{
  "dataset": "synthesized solo parts of chorales (CocoChorales)",
  "hop_length": 160,
  "spec_augment": false,
  "num_classes": 73,
  "qk_norm": false,
  "shared_expert": false,
  "residual_init": "zero_last",
  "orthogonalizer": "newton_schulz_5",
  "adamw_lr_other_params": 0.00073,
  "max_steps": 13400,
  "warmup_steps": 2680,
  "adamw_weight_decay_other_params": 0.05
}
Rows from block 3 of a small audio frame classifier, named by matrix and row number. Rows with one number within an expert belong to one neuron, the router's apart. Each number is 128 + 32 x the weight over its row's rms, rounded and kept within 0 to 255. All counts start at 0. Numbers have three digits each.
Before each expert's rows are labels from the 100 clips, of 14976, where the router gives the expert most weight on average: "strongest on" is what is common among them. Only what is clearly more common there than usual is listed. The data: synthesized solo parts of chorales (CocoChorales). In brackets: how many of the 100, against the usual share in percent.
# router: router (model.blocks.3.mlp.router.weight, 8x160, trained with AdamW), inputs 80-159
# up: expert up (model.blocks.3.mlp.up, 8x32x160), inputs 80-159
# down: expert down (model.blocks.3.mlp.down, 8x160x32, transposed), outputs 80-159

# expert 6
strongest on: note C#5 (59 vs 9.8); note G3 (33 vs 6.2); note B4 (32 vs 9.4)
router.6:114158116096109142128163074142132163164092095155101112159085191150132103160110148139124080125088105126185073171169098124133195149149123084133168146104146131094158122134099079141117129092154120131069097197175132181157102151156064120142071158
up.13:115159167141117095151131173157084004120137138117149148047124068105132161159106044170102166130180140090100159174130164116109099135117118146081149098126139132161096150143098143133162121156108139137154148127137140076101123072119187162142160132
down.13:140146173138150113107132146107137184149087145175198128112042150102084126143141138144160159148115097141144095095134121086157099159180127080128138115119115063154171095195128089154110104113095193083108096181127075131138107132177121109139194147
up.14:145152137163171157154122218148111125121110119117161105090040091104171123129146116055092131117188098172169101161121106220151094160175117141149145118089110117170115148074119120146138151165158160082111181121085143142095119188098151108162157172
down.14:157082112161114149133108101088165112141173134135166130089136114121094165095161136219061116103151077155171123137150127112121138128070159114094058105137081113099155143140179097158139098129098143111119109097153125123126160128116101171097106070
up.15:132139160115081161148149145109104052130102126124136118045123048154086125100129050136176181144136164114146165163089165117095123128112148125122162094185122147184117168118104164141158119119122133121126104082059163136120122120099161158164153119
down.15:148112143182079104125125109179162089134102160063173121101154023115189118074135149099122174141119106134115145061147187113079113137177116158159099131110107091101174120174173060121098077106196104119107096061170090174184138114128132157059151152
up.16:129093153154130114138101176149136085089157156115105101075109066146186157136096107113113130117127169099163174082087118145124087097118100180140133122099112114144079211162061137103149144167123111111149115102122104102080118148128184144139202163
down.16:143158114165119084127090113087127092137110141183174188126108137132080127156081103176098066127184099185144122135130121167084103163107112154164099139151114100155115090102155096102146129131105163206162174130159153101108143060156159136181144161
up.17:146074151097181107090119157139152051110153124066127147068106114163136140156147084123152135146108156130102151120134154128119093113135107172123131145145141109180097143134116129132159138175176140118149120063132103116106146084110148107168202133
down.17:143100123166119171101088154109072141169157132162147103131126099116109101123134158101180092121140115153121178064209144086094187077113143097108142186082134135075110123141099079169170122138162073159101104158156181169124109124088109148135136119
up.18:094127157106099109095168123172104122096098143057107105068111071087158152148150109140126128120136178099088142153141079051133120130116108158096120055163139126128117203142123161090172131166143109147166109148139148137134183155086144157137137106
down.18:143162095131122130166083098156165126154114207176162132128078129171124099147093103104104138084105095131109132091129171162114145122152115152210087094162080112112149105129091117113063128171154177137137156081100164138167115148131092129165122127
up.19:187146169130153151122134135164169064101142147104108124068079074085153152135101138100131151127136115106139111112078160124151043096077120139097130148160127151118122171096117180132151157162131179105144150135057120091156190131107174201176161154
down.19:129112128105175071184127109148111108117163121178116123127173123081133192132184137128150161130086133171126138123137072141134083170101169193098075120113167142109139142080152175098106166123145120107123129074151201084173104154172183046152112114
up.20:114116138094152108127085124112129102120156165100145139125148099071097177168134115127118056072171138092093142109111162149129081109098138172139143087142190068120083146074113191121167157194131132139163141088088140158077123122097155128232198168
down.20:131104061121094102152116072148140123152127130156128162175171224164113114107108118177177137062128098139160136194110106110133122148130109129081107112164125098152133144176113130087106196110152140100161131137109198135119163126154084098148164078
up.21:076183179162166126077110155139143078077137143113144112095109064093100192076120093121148182132138112100114203111124143157140101121131118181127128110181148115163132151112105168147162101157149131122136137065103143035075132134113146188154175155
down.21:191085108122110175090133089103205132133129092102157103167146079163160072183142142167162128182171123100139156082123149132126133149120171137062115124150127189148135112156129075091104093118115164126152105082164170139149169095139099148087129136
up.22:141156208162114135147096190141099107053124179112172116102087077075141179129153069110106156155140098147131180146143134138151126141082126092153093077121119101121118163124116141125096131167132179088209134104096112114093110119144205158141155142
down.22:145164123121086139098126132101132116203120147056109158130159115164156122116104109115178087087128121169167166146079131084125069144186154116128134075192130171058086126187145092115089091124132095114117080168152157142147189077089122113151091133
up.23:165109118138110207153112163130156121088158135090158105082095098103110148131145098186087130089162132153094184091100084128133130137165165176105103071149106133102166199127124122148169132146117128081094066070096110073115139067128114185109146142
down.23:119136198139148084114139164163143091169089146152154102071083181089156127144135130160110097098150085111140134091103086078163128140080136133094112127157147144103137143178119085179148074177103066161144091158133126099125125159057071104162160112
up.24:129105162165110090149112155138142079160162153106172133106096088122109148157132082144155165102096126112152148105124140160076062077068143197140143102136144131102159107132117165162120102152153138143126088115156085149133120123120141083146190140
down.24:070144102066065113125114089122150172152123171098108116161164099142129135124181142144102115117152100143118110095132159135139158099153111122120141084095176103130078131174138105118135193104105170106157100100146182146172138107154123127199156065
up.25:068147106073015114104096109106114113090127192098164169122104116131091113107129094157156142140093121097120116088046159153105156127168147172132132113088156078148142128094150106169096178129128161142157132127185117127169155094094165158151192107
down.25:131105086142158153106155113124142124160093097149183144121109105119185108111131139098123184153092167100122132104167147138172152052127121124152078157042131181109151132128150145164095118146120118145104064109166067157120113113112093119097097171
up.26:174115164112128176088107142111112106084102159056129146102097105120148106133125119145108144150103103129159123083075161123121132081110130192139140106137101154193135190174134128162105145147102159083177139106142137150141118106099148231177194117
down.26:123166076140128112100098119130135092150129165127194137105125158137030123104124110133177121127111104126110129094142143144117154101162150163116109096165131081103176194129159170198047125146123121139203144135169080144118160079146138122141108116
up.27:126152171149147147115075135135190042112134174114180148076103085135104151093106110129121159152143126142094131093121116164112070091125153117131163131140146110182155183116137124129155082167153171111121131118106125116093128130116167136158216109
down.27:160072193155185073100070144171113175155147151112093139138159105104166133167101147059175181116108140109186092113098152128126123127097212107125136140142138065142084108159098162148112132152122120067148140111155129095132083144142086079130128091
up.28:128123179154105096125142173145088080125078152133110107052110077109112165114107136132099142085168104184149155086149118139138118144148102150134095078149092127179158144116152190107163089127193125097196132097098145055101128174176221162167202118
down.28:050160102117135173170156159113107108185182141124082093096073134157170091108157083107123161151100116141134121169100106120110157250157149126171091159165087133065115119073119141139192155077129162049082107124121113116104149111167139136174179142
up.29:103120193118134115142115116111135102130131131138123127059137059116157126145114084114150115158130121151085149102075173149137058102115132181117124095176130139121122207099129145082162107197182165148185141067131122115101148085097165169143189168
down.29:086088116117128091072095105142152060185186100134123170094115137135156147176151153126119134109146121119116124148116121105090113083175138068090146227132147165103129144155074103070128157133110076180047137118142114146173175154056139138083083146
up.30:152142131119145100144110180128134100090126155110143158041095086126178100138092072092141116094150152130144156106134159098136105129163182170142123102144148101141113155124102148171093076206152123173113122132136135110103144091097158160121151149
down.30:128127079137176171116135087126122136159099141177117122207153126114159162135123144160092134159088135107178096153110144143117077158096146124111123100145058124142073071140150095150131167111041126089134134084106137165177144073174137192184091121
up.31:151134150134144127129111192099111066131199195131116145090094086132133178143089074116118110103108120095093181088126176109143074113114104163147152143144094102075168160144095176128126146158147132159122092116122120130091129154139211190108141171
down.31:067131134106050102143123162153123113107088140102148099103117153187106115113120097143148179166118137102183162152137143143122107114187110104144084126133087064135171104095121152133139113190113080119094116130186123146173106098150140116172129127

# expert 3
strongest on: note A#4 (56 vs 10.5)
router.3:141171105079156155102115146151112135129158111157128134131134159199125150118168161176147103076113083177180147117171112146132179134134133114154116143148090128131175090066112078146096110129115164171099090118187129126106136121184120122137076071
up.13:143138114127103125135106155139112085118117166118201096081101105092142171133120098126108172141172184099111147121138124146129106112165119163132136124116115148126107159173137163134151096136124109171116085068115133131108131129036145154110150179
down.13:062099141115120159165137124114168194077081122227110087166132158167121150190038140056097102193119146100128133123161078117169111156119113124148128125090159075149115126089104167121154150134136100067055115135102121114136093159196139109137099157
up.14:097100136081140079142112137160129066101134104102143126132142077091156130109171123076110153094130151138039128130104154156104061080104162169077075181133138187137107117130150174141186162198094122120119114152122062060128122171108110166076119150
down.14:094143121147127169168114088129158137099070141101133134100109167113143043141140113130162090114138141120121080103159144187162109113173166143115155068164161167134146047155150148130153101180070148140175102140077167140107118180113127155154137118
up.15:143111139152191129149122178095106145112138125095133135065028114152151110144128086134090113145146123159139123164140151177115079099140138168151105128092159169110151173173152248189164129134084145109090120069069110107147101098078109120103108171
down.15:082122133116176112112116135104120139095133172146152120128050179120097185138101158051105145167108224112142117101122066101157106150117168169131168128180180137146060127109134084118127191094190093098167143214079145154092127133124128130210153103
up.16:151100061109124157107125136135155063080113156097161108111098163066160137172162093109133098074085146137164151155104126106131108099204096117118146085149162133166113168148136129135162135159126095142160135088074121124126099104073109138151159136
down.16:147160082138155073104088113165116107109121088131087085151167109138149134092145115056106106143181079121098108142122156163149111130093102161134156095127125144124130126138086162111129164130106126127136173115141103063121125140137152085152117112
up.17:095168105147136111082110077108063155170194178102169127095106118154119161114156097061132161116111162108097202126119134146125080120134094108131123089157118135115157185145061152150143180167154132063163120100119169129139113145139135161178170166
down.17:106086179140089182139077144094149098145100141130150153200085117135132093197114142160140163117152097142139145097126197073167096066119158124166109082112112127131140117159140125082081109153126125241103121145127122121150139105186114146073133121
up.18:116157167093102176147170113064091113138174120130125126087137107135158143132167114165093146177155175138146200163164129090156139123157081175131131121101106163116101154136114157125171113134087161101168136106147110129066153125124135197124125107
down.18:103163090083059121172107134096082081085103111116124132111095076081159126157113073076095166124142084222124126124065157151168163186151166131119125122120152134169143123128154146155162115100091140065148124112167110081115154128137142163103141079
up.19:096180162110168124104104093170118097122109111082162169128163112100189115099130063099094087115104127116136140119079117143147072047168214156092163128157145196159074189134143161130184166175083176107163092067096173122139152139083142155114155126
down.19:138124192139110081108132134103120129139145116087133138123113121132151076114157144133135133106142087106088094058212127091144179132093099120183086133167093163146172064144152069107132072131068125112089069154100090096166100134113101151110167144
up.20:103120107108112150137145183107165119056109076104112125106157095116154123082105088047095110122151179147134144121094122124138108111130100167108111148139077156130143162176085128084167136195159096130120151096091112130120137117107157146145175126
down.20:131114096176131157158096173127134141199104161097201147084074095124147103144124125077129096041080103145119111125128190152145135120116184101195161106162161149114152126073157130194114086084147121114134136121189086106202142107132083099056105110
up.21:148159152133141083206117137178086158130174152076146139111135143169084159096154096134140161060170129119156176123103131125070068091136144106105148141094098097147129165145111120162188170140124104082092085137135122157144124186092111098120139125
down.21:177132165129163116109146094124060175112135142143074144112178121097160100164169151216095104148121151125106116119146108137101146133137093161098121097114124175117175168186151071141147137157100174130168061119110155126107107152123110082135138166
up.22:137153143092149156168128145112122090084151121086156139069115091085136156141109116053101143034128138127142145178080103173112128092112124152087157050163139090146089183163101166110206162147086131101110114118106139100125143108102159172162103125
down.22:134107104163078107119140166108146151134139121166115081188056161162152121114130133154090175133175125169108190106196141124119136081149141080074084152104090117169137141153148079185161147159103138147130157122146119161203115155068096119133138063
up.23:113128144166173123153097140149141143094126119114170093081140148085103148108141054082119103068129171118121112145109144121126069116127167134118176095181107165126122094117180147153192082151098117132143109099086150122092116138097161124165179136
down.23:166148180122106044142164140200103149130121018157135072128111178136124137087153068112141155132137121131116112152104110167165074139105124087144120126102105134141170144053142166132137130141138132076129164178044152077131073151182097113155196137
up.24:127144116122143076174176203109119082092132124141163107145157107092158118159170158141112100073110161083125160121107079148145023070116077119153144145132112156108146126125088201117163104168134107132108105104077131157125094111092115134158160167
down.24:137134110145109140108097132130115124135139124137139165073132108168161113092107114139102112084162094142143131149173147146091242118135141132152161105171100160187093108149118049102096091130119125122143069136127128136126103131161143088106145085
up.25:100148130143147155168126178103112087136148189109098150121133051114141143115183137121087161147110158147078121111125100146134093126166174177156136107153137160106167148157174186107114143167124165059168136124121093141134126069084134107125150156
down.25:094164137162090152140141119146113194119102140154118172117170099140131131162115127152143154115133114135140124168168147114102110125122122162085099108086117193131128074178133120151137148026155148154133078134163105158113128147158126125097084095
up.26:097106164140156143131181154091076069133192132080106093133095087108181144177140100135090125128096168115121108140117132104121066105100175058149148106097164124098164154123116186145135069132137092134106094122114084123167090148131179113093159125
down.26:078124076076180078130150200136098156138081098176124036085128169149139141147109064128161085153164165169116147155153130108071168149095103173083091198104150205103146177150160085178168098093149144127193117135099143087125122121133115166108126134
up.27:054115148105171137120113103148173069059197150110123088104132102095123126119151148102121136126177152189150117169147109165150125074143128142079079189145136132088102133120151166109198154149111090124133178104163119151095130113080160121077148131
down.27:090125175148078141123180054080141109151124111095124145139104189148136175093142103159150121108157151146164148143159089136063130108141184100107142088126134135140063081132181139167110102143082156145137179125116126088125123124070094144121139148
up.28:102098149172164142148139232120153079098113110086139112072100072047149185151130118136120090139120149110053128071128117181150094133155129184143127081109127155204094172127128136138139138111124093113138137094123125158156130105139142185152187109
down.28:112106117080105131123123157107110188162059134084102138122121145093135177121151148122176078135119108119143128146135143073203144165173157086114085126124160067113125114136159165078167122074090125103147121155086199165125093105125105143149105148
up.29:104135122127184076157081149127073150096164107117160145135133024069134165189124079103155176105118165088125124121104159157151076127151137153158139130064159154155118170137135136090138110087146124108107090081059136173156136096098129109121184122
down.29:113118167160172093095140164146102070145181115088133114157189200057163139149109172103187153161188133139176156152129118152135100092066168158119148130115094127105051160085129153108133121159104065112101121151164136168112106136091168103161105169
up.30:144156109142167135098110109128126128127151153088165153064093116093147194160128108124095139037126186112123126146102176149152098125127139117110144125116131108119163187183109153169159126171134146142115076098131112140123192103079163145142149140
down.30:122174134091116075165107121097161150123094098132166141175143088163113108140045123146140151141098137128158115081143185131093116108153123175161183104146182084117112071146169128142113151120135111094102141137160063115148097142093100149081138141
up.31:140154128168111078138145098134099075100098158131177093094131082116115106133120109143133140109111171155134088094098149119134127064130137144151107154073108213117149139146134170115163144167125141147163100109077130132159081133121168153165173113
down.31:088146126136089158077143101090143195092158099141093111134139096062150135065100208112120114182125136147094141091127182122156159180118132101126140161051131128184165067130136115101150112130151173124123169128163140064073110112147121153117133157

# expert 5
strongest on: note G#4 (44 vs 9.5); note D#5 (32 vs 8.4)
router.5:174127136123076084125178116112112130160122069132113086164092137093083141136142154131086164138148115105068056132143169133152138168141125104098110170169128175141185100101180109116162141088099144141161114119193086082106143144091112157141132146
up.13:135080155140161139116149099056156160148152143090112153120076115141150124131103115080118163166134126162075132046126177120118078140167119110160129118095129149171144155225129062181124148109146091114084122132150065061141136080078112207133187174
down.13:227149074171147052162141102167098116198133117126102082211139174172087121157167111133185110112141155124164159181120128108075143112153067129146099127143075095113149109129137156098111087116148141127137107092101163148132101141197131063144138135
up.14:116130148140140163125086134177121116156138103111191139114113117135168120099140116108137181131128160124123169094109121164120085105116110150134102127124109104169153144128079131109186145190136065116052068112073123085138146179118153167148143168
down.14:169120137125099155129146060186150150143161102185139201052166097132183159068118102164116082079193147091118108173129144126088109123095175113143133089178136127143185151144065166138093128178094092124150111103126145150110139143113136107108093104
up.15:143106128086128132102132135097100054104084087188144127091089130113128110121157164115112115133114152099085125114112150128126123122083076164116072159165060183092156097122150096150172159152127103108139125107126160084076192144144110124115181133
down.15:105158105128133113126105139100125118143181112113169161152113147122157094117175117150040166140098114084149119151115175127066161161145121078132110155145070129134141055158154069131173127130106107063141153045136147127094159146089093101152153124
up.16:093113091122109163129141143122112138062147135141135168109104126099121148128130180084111104156097127112163117095108149121085105142110137110154157124062187086137098091143156160144100116096097077133174156161131090198112098033133146152135176177
down.16:104130164132119127127116151162141132187109145143072094118128129127130171064092087135156133077188110151118174128175116105206091148094149155123112147162084121109094163124160133103157114138153151157058180160127109126124054168121118105188069152
up.17:117060124134123152135135156131165111176144145125142144080152066142084152164139090087104063100156182106107146128161180123083093134134092116153107091095145094094123167145118133119187115209138077105112115045125139198105111168096187129115155186
down.17:128157138139171113113088111124112096151206087079104195095098091115109119099122071158211199149118106105087097161116113155094122076115159157102163156116090134103153179097147134106099125131111074221056138165142105087148134079085123136115104140
up.18:118160060100120110087097153082143216142147175136154168171105083082157113116134110075119113106119140038131143110101179139107155129150161114044105151142200087162118116144130104177125155145096139141079164139123147145140153074095151159161151111
down.18:142075138087088139134091099117103072127147137162167127103148106143170142125150102120139112087103176143153160154168076140117129114122130107107188084134121089083082134078121170103113147188109102180184167117133095157155113130136180058183105197
up.19:136111120142074146163092091145176152127150122137107165110156091168115086113149147103061112097144135166125108088103140169108129085144103120154109121141066109189085088187121051122116215170111135114161125136136140114156132109107120172163149122
down.19:127106089100121143118059138059154110105112137219137182114179123104144185132137152114118140120045154102169106148111141115141130194112101113139129136085181037111093140085153136097099134158166121165165167128107158198127111089128123113159163133
up.20:104152140123124187154160109146148106104135119135135161088108086186169130128177111079055174151114137099145192091069089095133097115108135136180193108084109146168113164152191124129103129075179126136110117118145121075141146094049134172144114124
down.20:153114125124133148113153136093116157063143119148089132162172099123147171081152155113125135139102139153232129140146172133169168132142095119177066157109088118144105152098186144154113084052082092119157071115176107147124153100099110203136102118
up.21:115129165133096118077078133114124088113112149164122122125070177111097121125173100120112105142125163087117111145087092120197069104114115126089085121141117140128196126103146137167173116172075125156128136149126071078152126210121121152122151169
down.21:169119160135102141195045139116111107137167137140160165139111131119166136106142091080138160149070143107121164075049109108107087039124111137200119096112109118129129137158085193070095180175119129102112058098111138110120146167152081121143135114
up.22:096136101111104141140090173140181073109127168168187156127088055187127159119133090033087165176130147121122138093112199150121131128167110176121167178086171080132097135150153122155068171134148164149155190175133110167091157127115168111131146099
down.22:109124141077080126102094144096117147155113143082126116129122185183188123145144110109153100126083072142075130128126120119109149172172160058158065095148132155085180157094155148089090096109111085125107095067107118108215112111179116133095135110
up.23:116135165099058129101156099104096083118139144155175124135117035094144164129139140134121130192095194120096163142175169061131108129133119117152160173103153169115147102124163141118117110128135115130126097118094132143143135110109113168143130155
down.23:177121150150152207140129085055177105153179121034126152145174093137141118172105150126162122133128133163152114098080153088095152080096125177135099132080167132088127203140156084112108134160089099109150110093110123132116121136118087087145095130
up.24:177123163127112129124135131070142074068142109107126116105119067153116068137125134101059124104097139150099166114117158137104115077135161162182140142068149113111105115160138217135146137119142112157163181112130131145138143109177173149174100154
down.24:138069086121189204142165157117123134148139167122096119134092159086130107102064118130172115151106097070146058091153162096093093139151136195080113103195089182083120127086116126161140107092120111091109132164161098104166175106113139182073141184
up.25:185151149119099127115145173087180080104147118190151151113091047160104108107154120109081141129075171076137130122094176172080108137096070189145101131123108118168139140100136102153170116145118098105101150066123088126143141158107162187099115152
down.25:091143121104140117121100124108153191129114132106161145108099148148126145089115123133106185110081107160157091218167137140109136170094108138166147137192134114131110103099151108160039135160114211058120181090164159050126124087127113053117140119
up.26:136144192142203088168127170086083101143166124149147139100136072124110103124084060177078128131078164121130188172111106096123102105129167146161095130107176172107117134182118159117130110119142133134153133081079079107128110120137139141111123136
down.26:113165084138104103111125052154100177169133138126160067151092136135123101097168137116156130089201098135110105118128110135158187160156114160115154124092111110137191147187154135110114078138166134076075063143131158159094114171111070119129123070
up.27:091098136088080098122126088171136118086163123139133140084116120132171080098165169106127156095162113137092112140121124171131164105114101153096144088112146127183145140162129166137134161139137149160176164184123151082127109112131153116109115069
down.27:121130186126132130142084147155122118141147160134143127152063088058085130133177173113162118129159109123060185065158128127112094115099161160068085099138136151149113056143158195132120142142131126213119113129134168136158181117100159138143168158
up.28:134118170122114098153143135115135153156155148107128105095106065111112116148169097110154189120121145114079117074090170109105123098141104203154106114155183158126135179144147174128142090164175119140162064075122150158132160069137108188103137141
down.28:110148092093160134098140142133124117084099141097153126138156178128132125121061097124125136152175147153106155144122142149100112101070111130121104139102110150129128146178156138163179168143154155137156109180127134047146182124190129153148122108
up.29:087100192097110113079135091118106120142126153119111179176157045105150146120183114117139130173098160113108115135114158072160118092138125179158157080145109096135133138173164110141132189150085160102134063125157128135137094120127152088200152164
down.29:127104120128115159145110100115112106127130077139120116153164091125138156209145130175132110097130133156076101164114105102138119100112095133102133192139201137095088137161112141042101090068107112164174198118116111181131109159112137096109077143
up.30:128143170116117127068104147150112084107131145103188171094137089159143124092089131110145134127120116128164144146083144183166099155118141117162198108080157152161145161111112083057115119172026128139171158045138208136066145123076176099185154145
down.30:105107093127095115132105088158138105115103186110096189060135163159136117085156125144140113147144112051132128139060156133112144129139142132122072091126146115090161107106183191074169132171128145081208197124134088111162058166129183130151137151
up.31:189116099104096136151132126079140118142119113123118136149061072078158129151147137104075112090094111147111161152135178102084109165118156102155150152089153163123063157111119164169109139144098201172200199087161189142088099097152149173130094135
down.31:089099128114130194082150104127162163151149084137101126166098123201180095090111150067116095130107120118148112116138087118121083133141131117120109152115106122185183102095144153163151137123121075113083132124158087090147087108066106137104117164