{
  "model": "audio frame classifier",
  "arch": "conformer",
  "norm": "layernorm",
  "head_dim": 48,
  "qk_norm": false,
  "inner_norm": true,
  "shared_expert": false,
  "layers": 8,
  "width": 160,
  "learning_rate": 0.0032,
  "nesterov": true,
  "max_grad_norm": 1.0,
  "max_steps": 13400,
  "adamw_weight_decay_other_params": 0.05
}
Rows from block 3 of a small audio frame classifier, named by matrix and row number. Rows with one number within an expert belong to one neuron, the router's apart. Each number is 200 + 40 x the weight over its row's rms, rounded and kept within 0 to 999. All counts start at 0.
After each expert's rows are labels from the 100 clips, of 14976, where the router gives the expert most weight on average: "top examples" is what is common among them. Only what is clearly more common there than usual is listed. The data: synthesized solo parts of chorales (CocoChorales).
# router: router (model.blocks.3.mlp.router.weight, 8x160, trained with AdamW), inputs 80-159
# up: expert up (model.blocks.3.mlp.up, 8x32x160), inputs 80-159
# down: expert down (model.blocks.3.mlp.down, 8x160x32, transposed), outputs 80-159

# expert 1
router.1,200,254,229,280,224,198,202,191,150,203,225,114,223,165,256,123,234,147,148,178,240,210,233,246,158,159,144,185,200,174,221,216,170,223,256,258,262,184,225,156,230,119,215,132,251,278,181,288,226,227,185,224,225,206,218,213,231,194,265,160,227,268,228,211,182,172,195,152,224,239,190,193,230,189,179,241,252,233,239,266
up.18,139,207,257,121,186,178,213,222,222,226,185,229,165,195,169,212,222,114,189,168,213,168,190,206,203,185,196,189,178,139,134,192,266,213,179,263,235,139,200,188,164,132,192,211,189,208,237,243,214,167,180,274,164,217,220,149,150,295,273,238,177,234,162,204,170,216,153,231,150,217,168,151,193,232,188,209,217,169,238,149
down.18,131,246,209,201,243,251,162,189,206,186,232,240,242,226,123,188,267,157,271,222,228,131,178,229,222,187,177,242,222,219,135,219,168,205,185,163,166,210,170,202,176,253,176,220,169,171,242,246,209,168,229,145,199,228,241,186,211,209,265,230,131,259,253,212,273,155,209,219,219,196,205,181,164,187,189,180,178,266,183,182
top examples: note C#4

# expert 3
router.3,217,253,171,138,235,233,168,184,222,229,180,208,201,238,179,236,200,207,204,207,239,289,196,227,188,250,242,260,224,169,135,181,144,261,265,224,186,253,180,222,205,264,207,208,206,183,232,185,219,225,153,200,204,259,152,122,180,138,222,160,177,202,183,245,254,163,153,187,274,201,198,173,210,191,270,190,192,211,135,129
up.12,186,207,202,241,174,179,217,206,197,89,191,75,215,207,225,204,215,222,162,202,138,221,256,201,213,192,127,170,226,187,169,229,266,207,194,149,230,198,237,269,237,165,143,198,184,212,212,191,154,209,190,226,198,136,234,238,186,270,224,218,210,266,212,239,154,201,242,202,265,235,175,201,245,133,156,218,211,245,199,227
down.12,232,213,219,219,205,195,261,197,225,185,248,179,224,153,124,219,212,212,246,211,240,287,252,239,262,197,159,128,178,221,228,245,185,199,246,134,230,289,230,116,165,191,279,235,185,196,189,199,212,199,232,286,180,160,213,187,239,140,212,184,202,189,169,213,174,216,149,200,242,168,184,223,178,235,166,160,174,148,145,257
top examples: note A#4

# expert 2
router.2,163,226,150,230,203,225,272,226,239,107,131,251,232,191,238,206,190,255,203,180,187,250,231,193,208,268,256,231,130,250,199,198,198,226,210,257,201,215,209,249,144,242,195,220,220,213,220,229,154,218,185,257,237,189,221,231,245,141,169,234,189,247,235,148,158,198,188,222,120,238,229,166,188,178,213,168,135,242,223,213
up.18,205,241,189,175,206,164,195,203,229,154,257,148,125,175,178,139,213,143,224,280,220,182,212,195,208,237,183,161,204,179,274,133,211,254,117,146,200,155,265,219,227,158,162,238,184,203,265,176,205,228,219,290,240,209,149,224,183,239,178,160,166,204,133,227,247,246,202,142,152,246,201,202,186,198,138,213,184,225,222,211
down.18,217,145,259,231,194,259,220,212,174,178,237,183,235,272,115,211,226,233,221,160,300,240,203,223,131,197,202,168,204,239,204,182,152,141,210,163,163,161,200,166,224,188,200,255,193,191,119,214,177,224,139,202,196,286,219,212,186,139,222,133,159,194,261,139,192,152,141,188,277,115,164,217,216,178,205,167,153,152,213,260
top examples: note B3; note C4; tuba

# expert 6
router.6,183,238,185,160,176,218,200,244,132,218,205,244,246,155,159,234,166,179,239,147,279,228,205,168,241,178,225,213,196,140,196,150,171,198,271,132,254,251,163,195,206,283,227,226,194,144,207,250,223,170,223,203,157,237,192,208,164,139,217,187,202,155,233,190,203,127,161,286,259,205,267,236,168,228,235,120,190,218,128,237
up.12,188,201,274,213,197,205,214,238,218,212,133,114,108,217,222,184,229,157,165,214,98,129,173,275,248,221,161,203,170,193,222,232,191,149,161,207,134,213,223,193,172,152,202,194,206,194,145,210,168,246,180,224,220,144,284,250,186,232,242,208,220,254,158,263,227,246,191,185,186,204,189,149,265,210,120,219,248,249,271,223
down.12,176,225,201,180,234,113,211,138,225,230,166,235,246,237,196,133,132,203,205,236,169,113,305,191,166,222,273,225,208,124,136,151,229,236,186,117,253,110,238,162,171,250,160,220,189,168,221,107,245,245,199,172,208,188,202,204,215,180,160,174,191,215,270,155,187,234,219,176,250,194,244,234,178,205,225,224,183,147,272,247
top examples: note C#5; note G3; note B4

# expert 5
router.5,258,199,210,193,134,145,196,262,185,181,180,202,240,192,126,205,181,147,245,155,212,156,143,216,210,217,232,203,147,245,213,226,184,171,125,110,205,219,251,206,230,212,250,217,196,170,162,177,253,251,201,258,216,272,165,166,265,177,186,243,216,150,164,221,216,242,182,188,281,148,143,172,218,221,154,180,236,216,205,223
up.12,158,226,267,190,177,221,149,166,233,155,189,122,109,138,191,231,178,184,160,149,223,170,247,207,141,257,176,172,194,259,250,178,247,229,185,227,192,177,245,146,181,135,185,234,188,229,188,154,212,224,216,251,174,255,217,191,238,149,186,290,229,269,192,215,179,304,124,209,198,153,181,206,193,228,187,225,226,124,252,211
down.12,196,205,253,207,166,140,207,124,236,233,172,245,196,223,196,262,182,166,201,185,147,171,142,123,204,215,256,227,233,129,128,231,249,197,138,171,110,172,250,174,223,257,144,211,199,201,242,187,201,297,166,200,199,201,161,214,191,133,230,197,239,241,154,251,155,283,169,161,277,177,186,191,191,165,240,196,247,238,281,188
top examples: note G#4; note D#5

# expert 0
router.0,241,244,151,194,257,160,125,202,164,193,129,207,166,129,185,187,226,174,170,248,158,253,270,232,242,157,266,251,218,201,241,130,202,188,211,247,239,198,196,211,190,168,229,172,126,200,177,194,273,253,151,242,161,195,248,230,196,271,243,202,215,196,208,146,239,270,219,211,212,220,212,203,204,213,158,179,203,114,256,156
up.18,234,166,294,210,152,188,190,133,204,207,140,205,234,227,227,167,202,194,159,174,224,193,224,141,215,220,129,181,173,182,259,267,238,180,219,192,141,246,206,126,223,249,236,263,235,196,170,299,117,218,207,273,208,175,202,278,194,171,292,180,180,220,202,275,136,183,162,194,234,162,226,175,227,156,131,242,301,217,283,235
down.18,213,245,176,221,167,267,256,186,278,196,246,203,245,243,153,191,219,230,216,211,150,158,238,150,229,198,241,151,260,245,80,181,184,203,209,180,190,206,179,186,196,163,187,252,203,163,156,241,233,204,235,249,236,296,185,179,210,176,196,194,148,229,156,225,237,174,201,248,159,180,217,206,199,198,208,182,143,214,125,143
top examples: note A4; violin; oboe

# expert 4
router.4,196,220,212,133,266,248,245,164,146,222,222,241,252,185,224,228,153,153,210,135,239,237,178,251,201,232,189,225,295,133,236,220,165,151,270,196,252,237,151,164,190,294,163,223,139,181,195,150,203,149,201,170,196,208,227,242,229,225,231,192,183,135,251,176,161,159,203,263,199,204,143,204,176,239,272,160,191,184,172,165
up.18,204,289,239,239,191,248,132,202,213,222,203,97,180,178,206,160,267,169,136,149,172,146,225,180,162,151,165,155,186,215,184,185,280,238,166,272,178,203,238,248,215,143,201,182,199,199,231,201,190,145,241,241,216,190,253,240,190,183,203,229,202,230,170,247,206,232,189,150,155,220,182,175,238,234,210,182,236,190,210,253
down.18,204,190,211,212,216,214,221,242,208,189,204,277,225,179,154,249,217,193,177,211,258,209,255,168,248,213,154,196,152,257,211,179,208,187,193,237,211,243,191,271,128,248,210,219,164,200,200,205,196,186,237,162,223,228,154,267,171,229,208,205,176,211,100,204,167,201,132,145,160,212,179,229,164,137,268,167,179,175,137,223
top examples: note A#4; oboe

# expert 7
router.7,165,230,243,213,189,177,171,241,220,180,239,131,120,121,208,235,216,131,177,104,116,194,182,157,156,160,149,175,157,191,143,255,223,138,193,197,180,213,179,143,223,172,188,187,173,228,214,185,180,187,114,147,192,203,222,257,199,231,183,134,121,165,224,245,166,196,177,160,199,176,146,99,182,287,185,189,204,220,245,195
up.18,175,220,198,205,122,218,223,176,224,241,168,223,169,253,195,222,189,247,215,170,151,155,193,148,211,217,267,148,164,151,192,137,168,213,213,182,131,117,261,227,184,150,180,189,189,190,221,190,128,189,216,140,287,191,195,174,273,225,213,246,204,187,156,239,248,225,284,227,203,199,173,257,184,202,201,222,292,245,252,185
down.18,214,170,276,230,203,257,183,203,161,106,224,199,292,184,120,187,224,243,224,142,248,231,231,197,200,220,180,214,180,155,141,164,240,240,149,206,173,219,186,246,215,186,206,214,195,200,154,247,198,170,216,225,196,201,89,198,161,215,207,200,254,270,157,214,212,232,219,161,181,243,131,137,274,172,238,206,202,207,219,184
top examples: note F#5; trumpet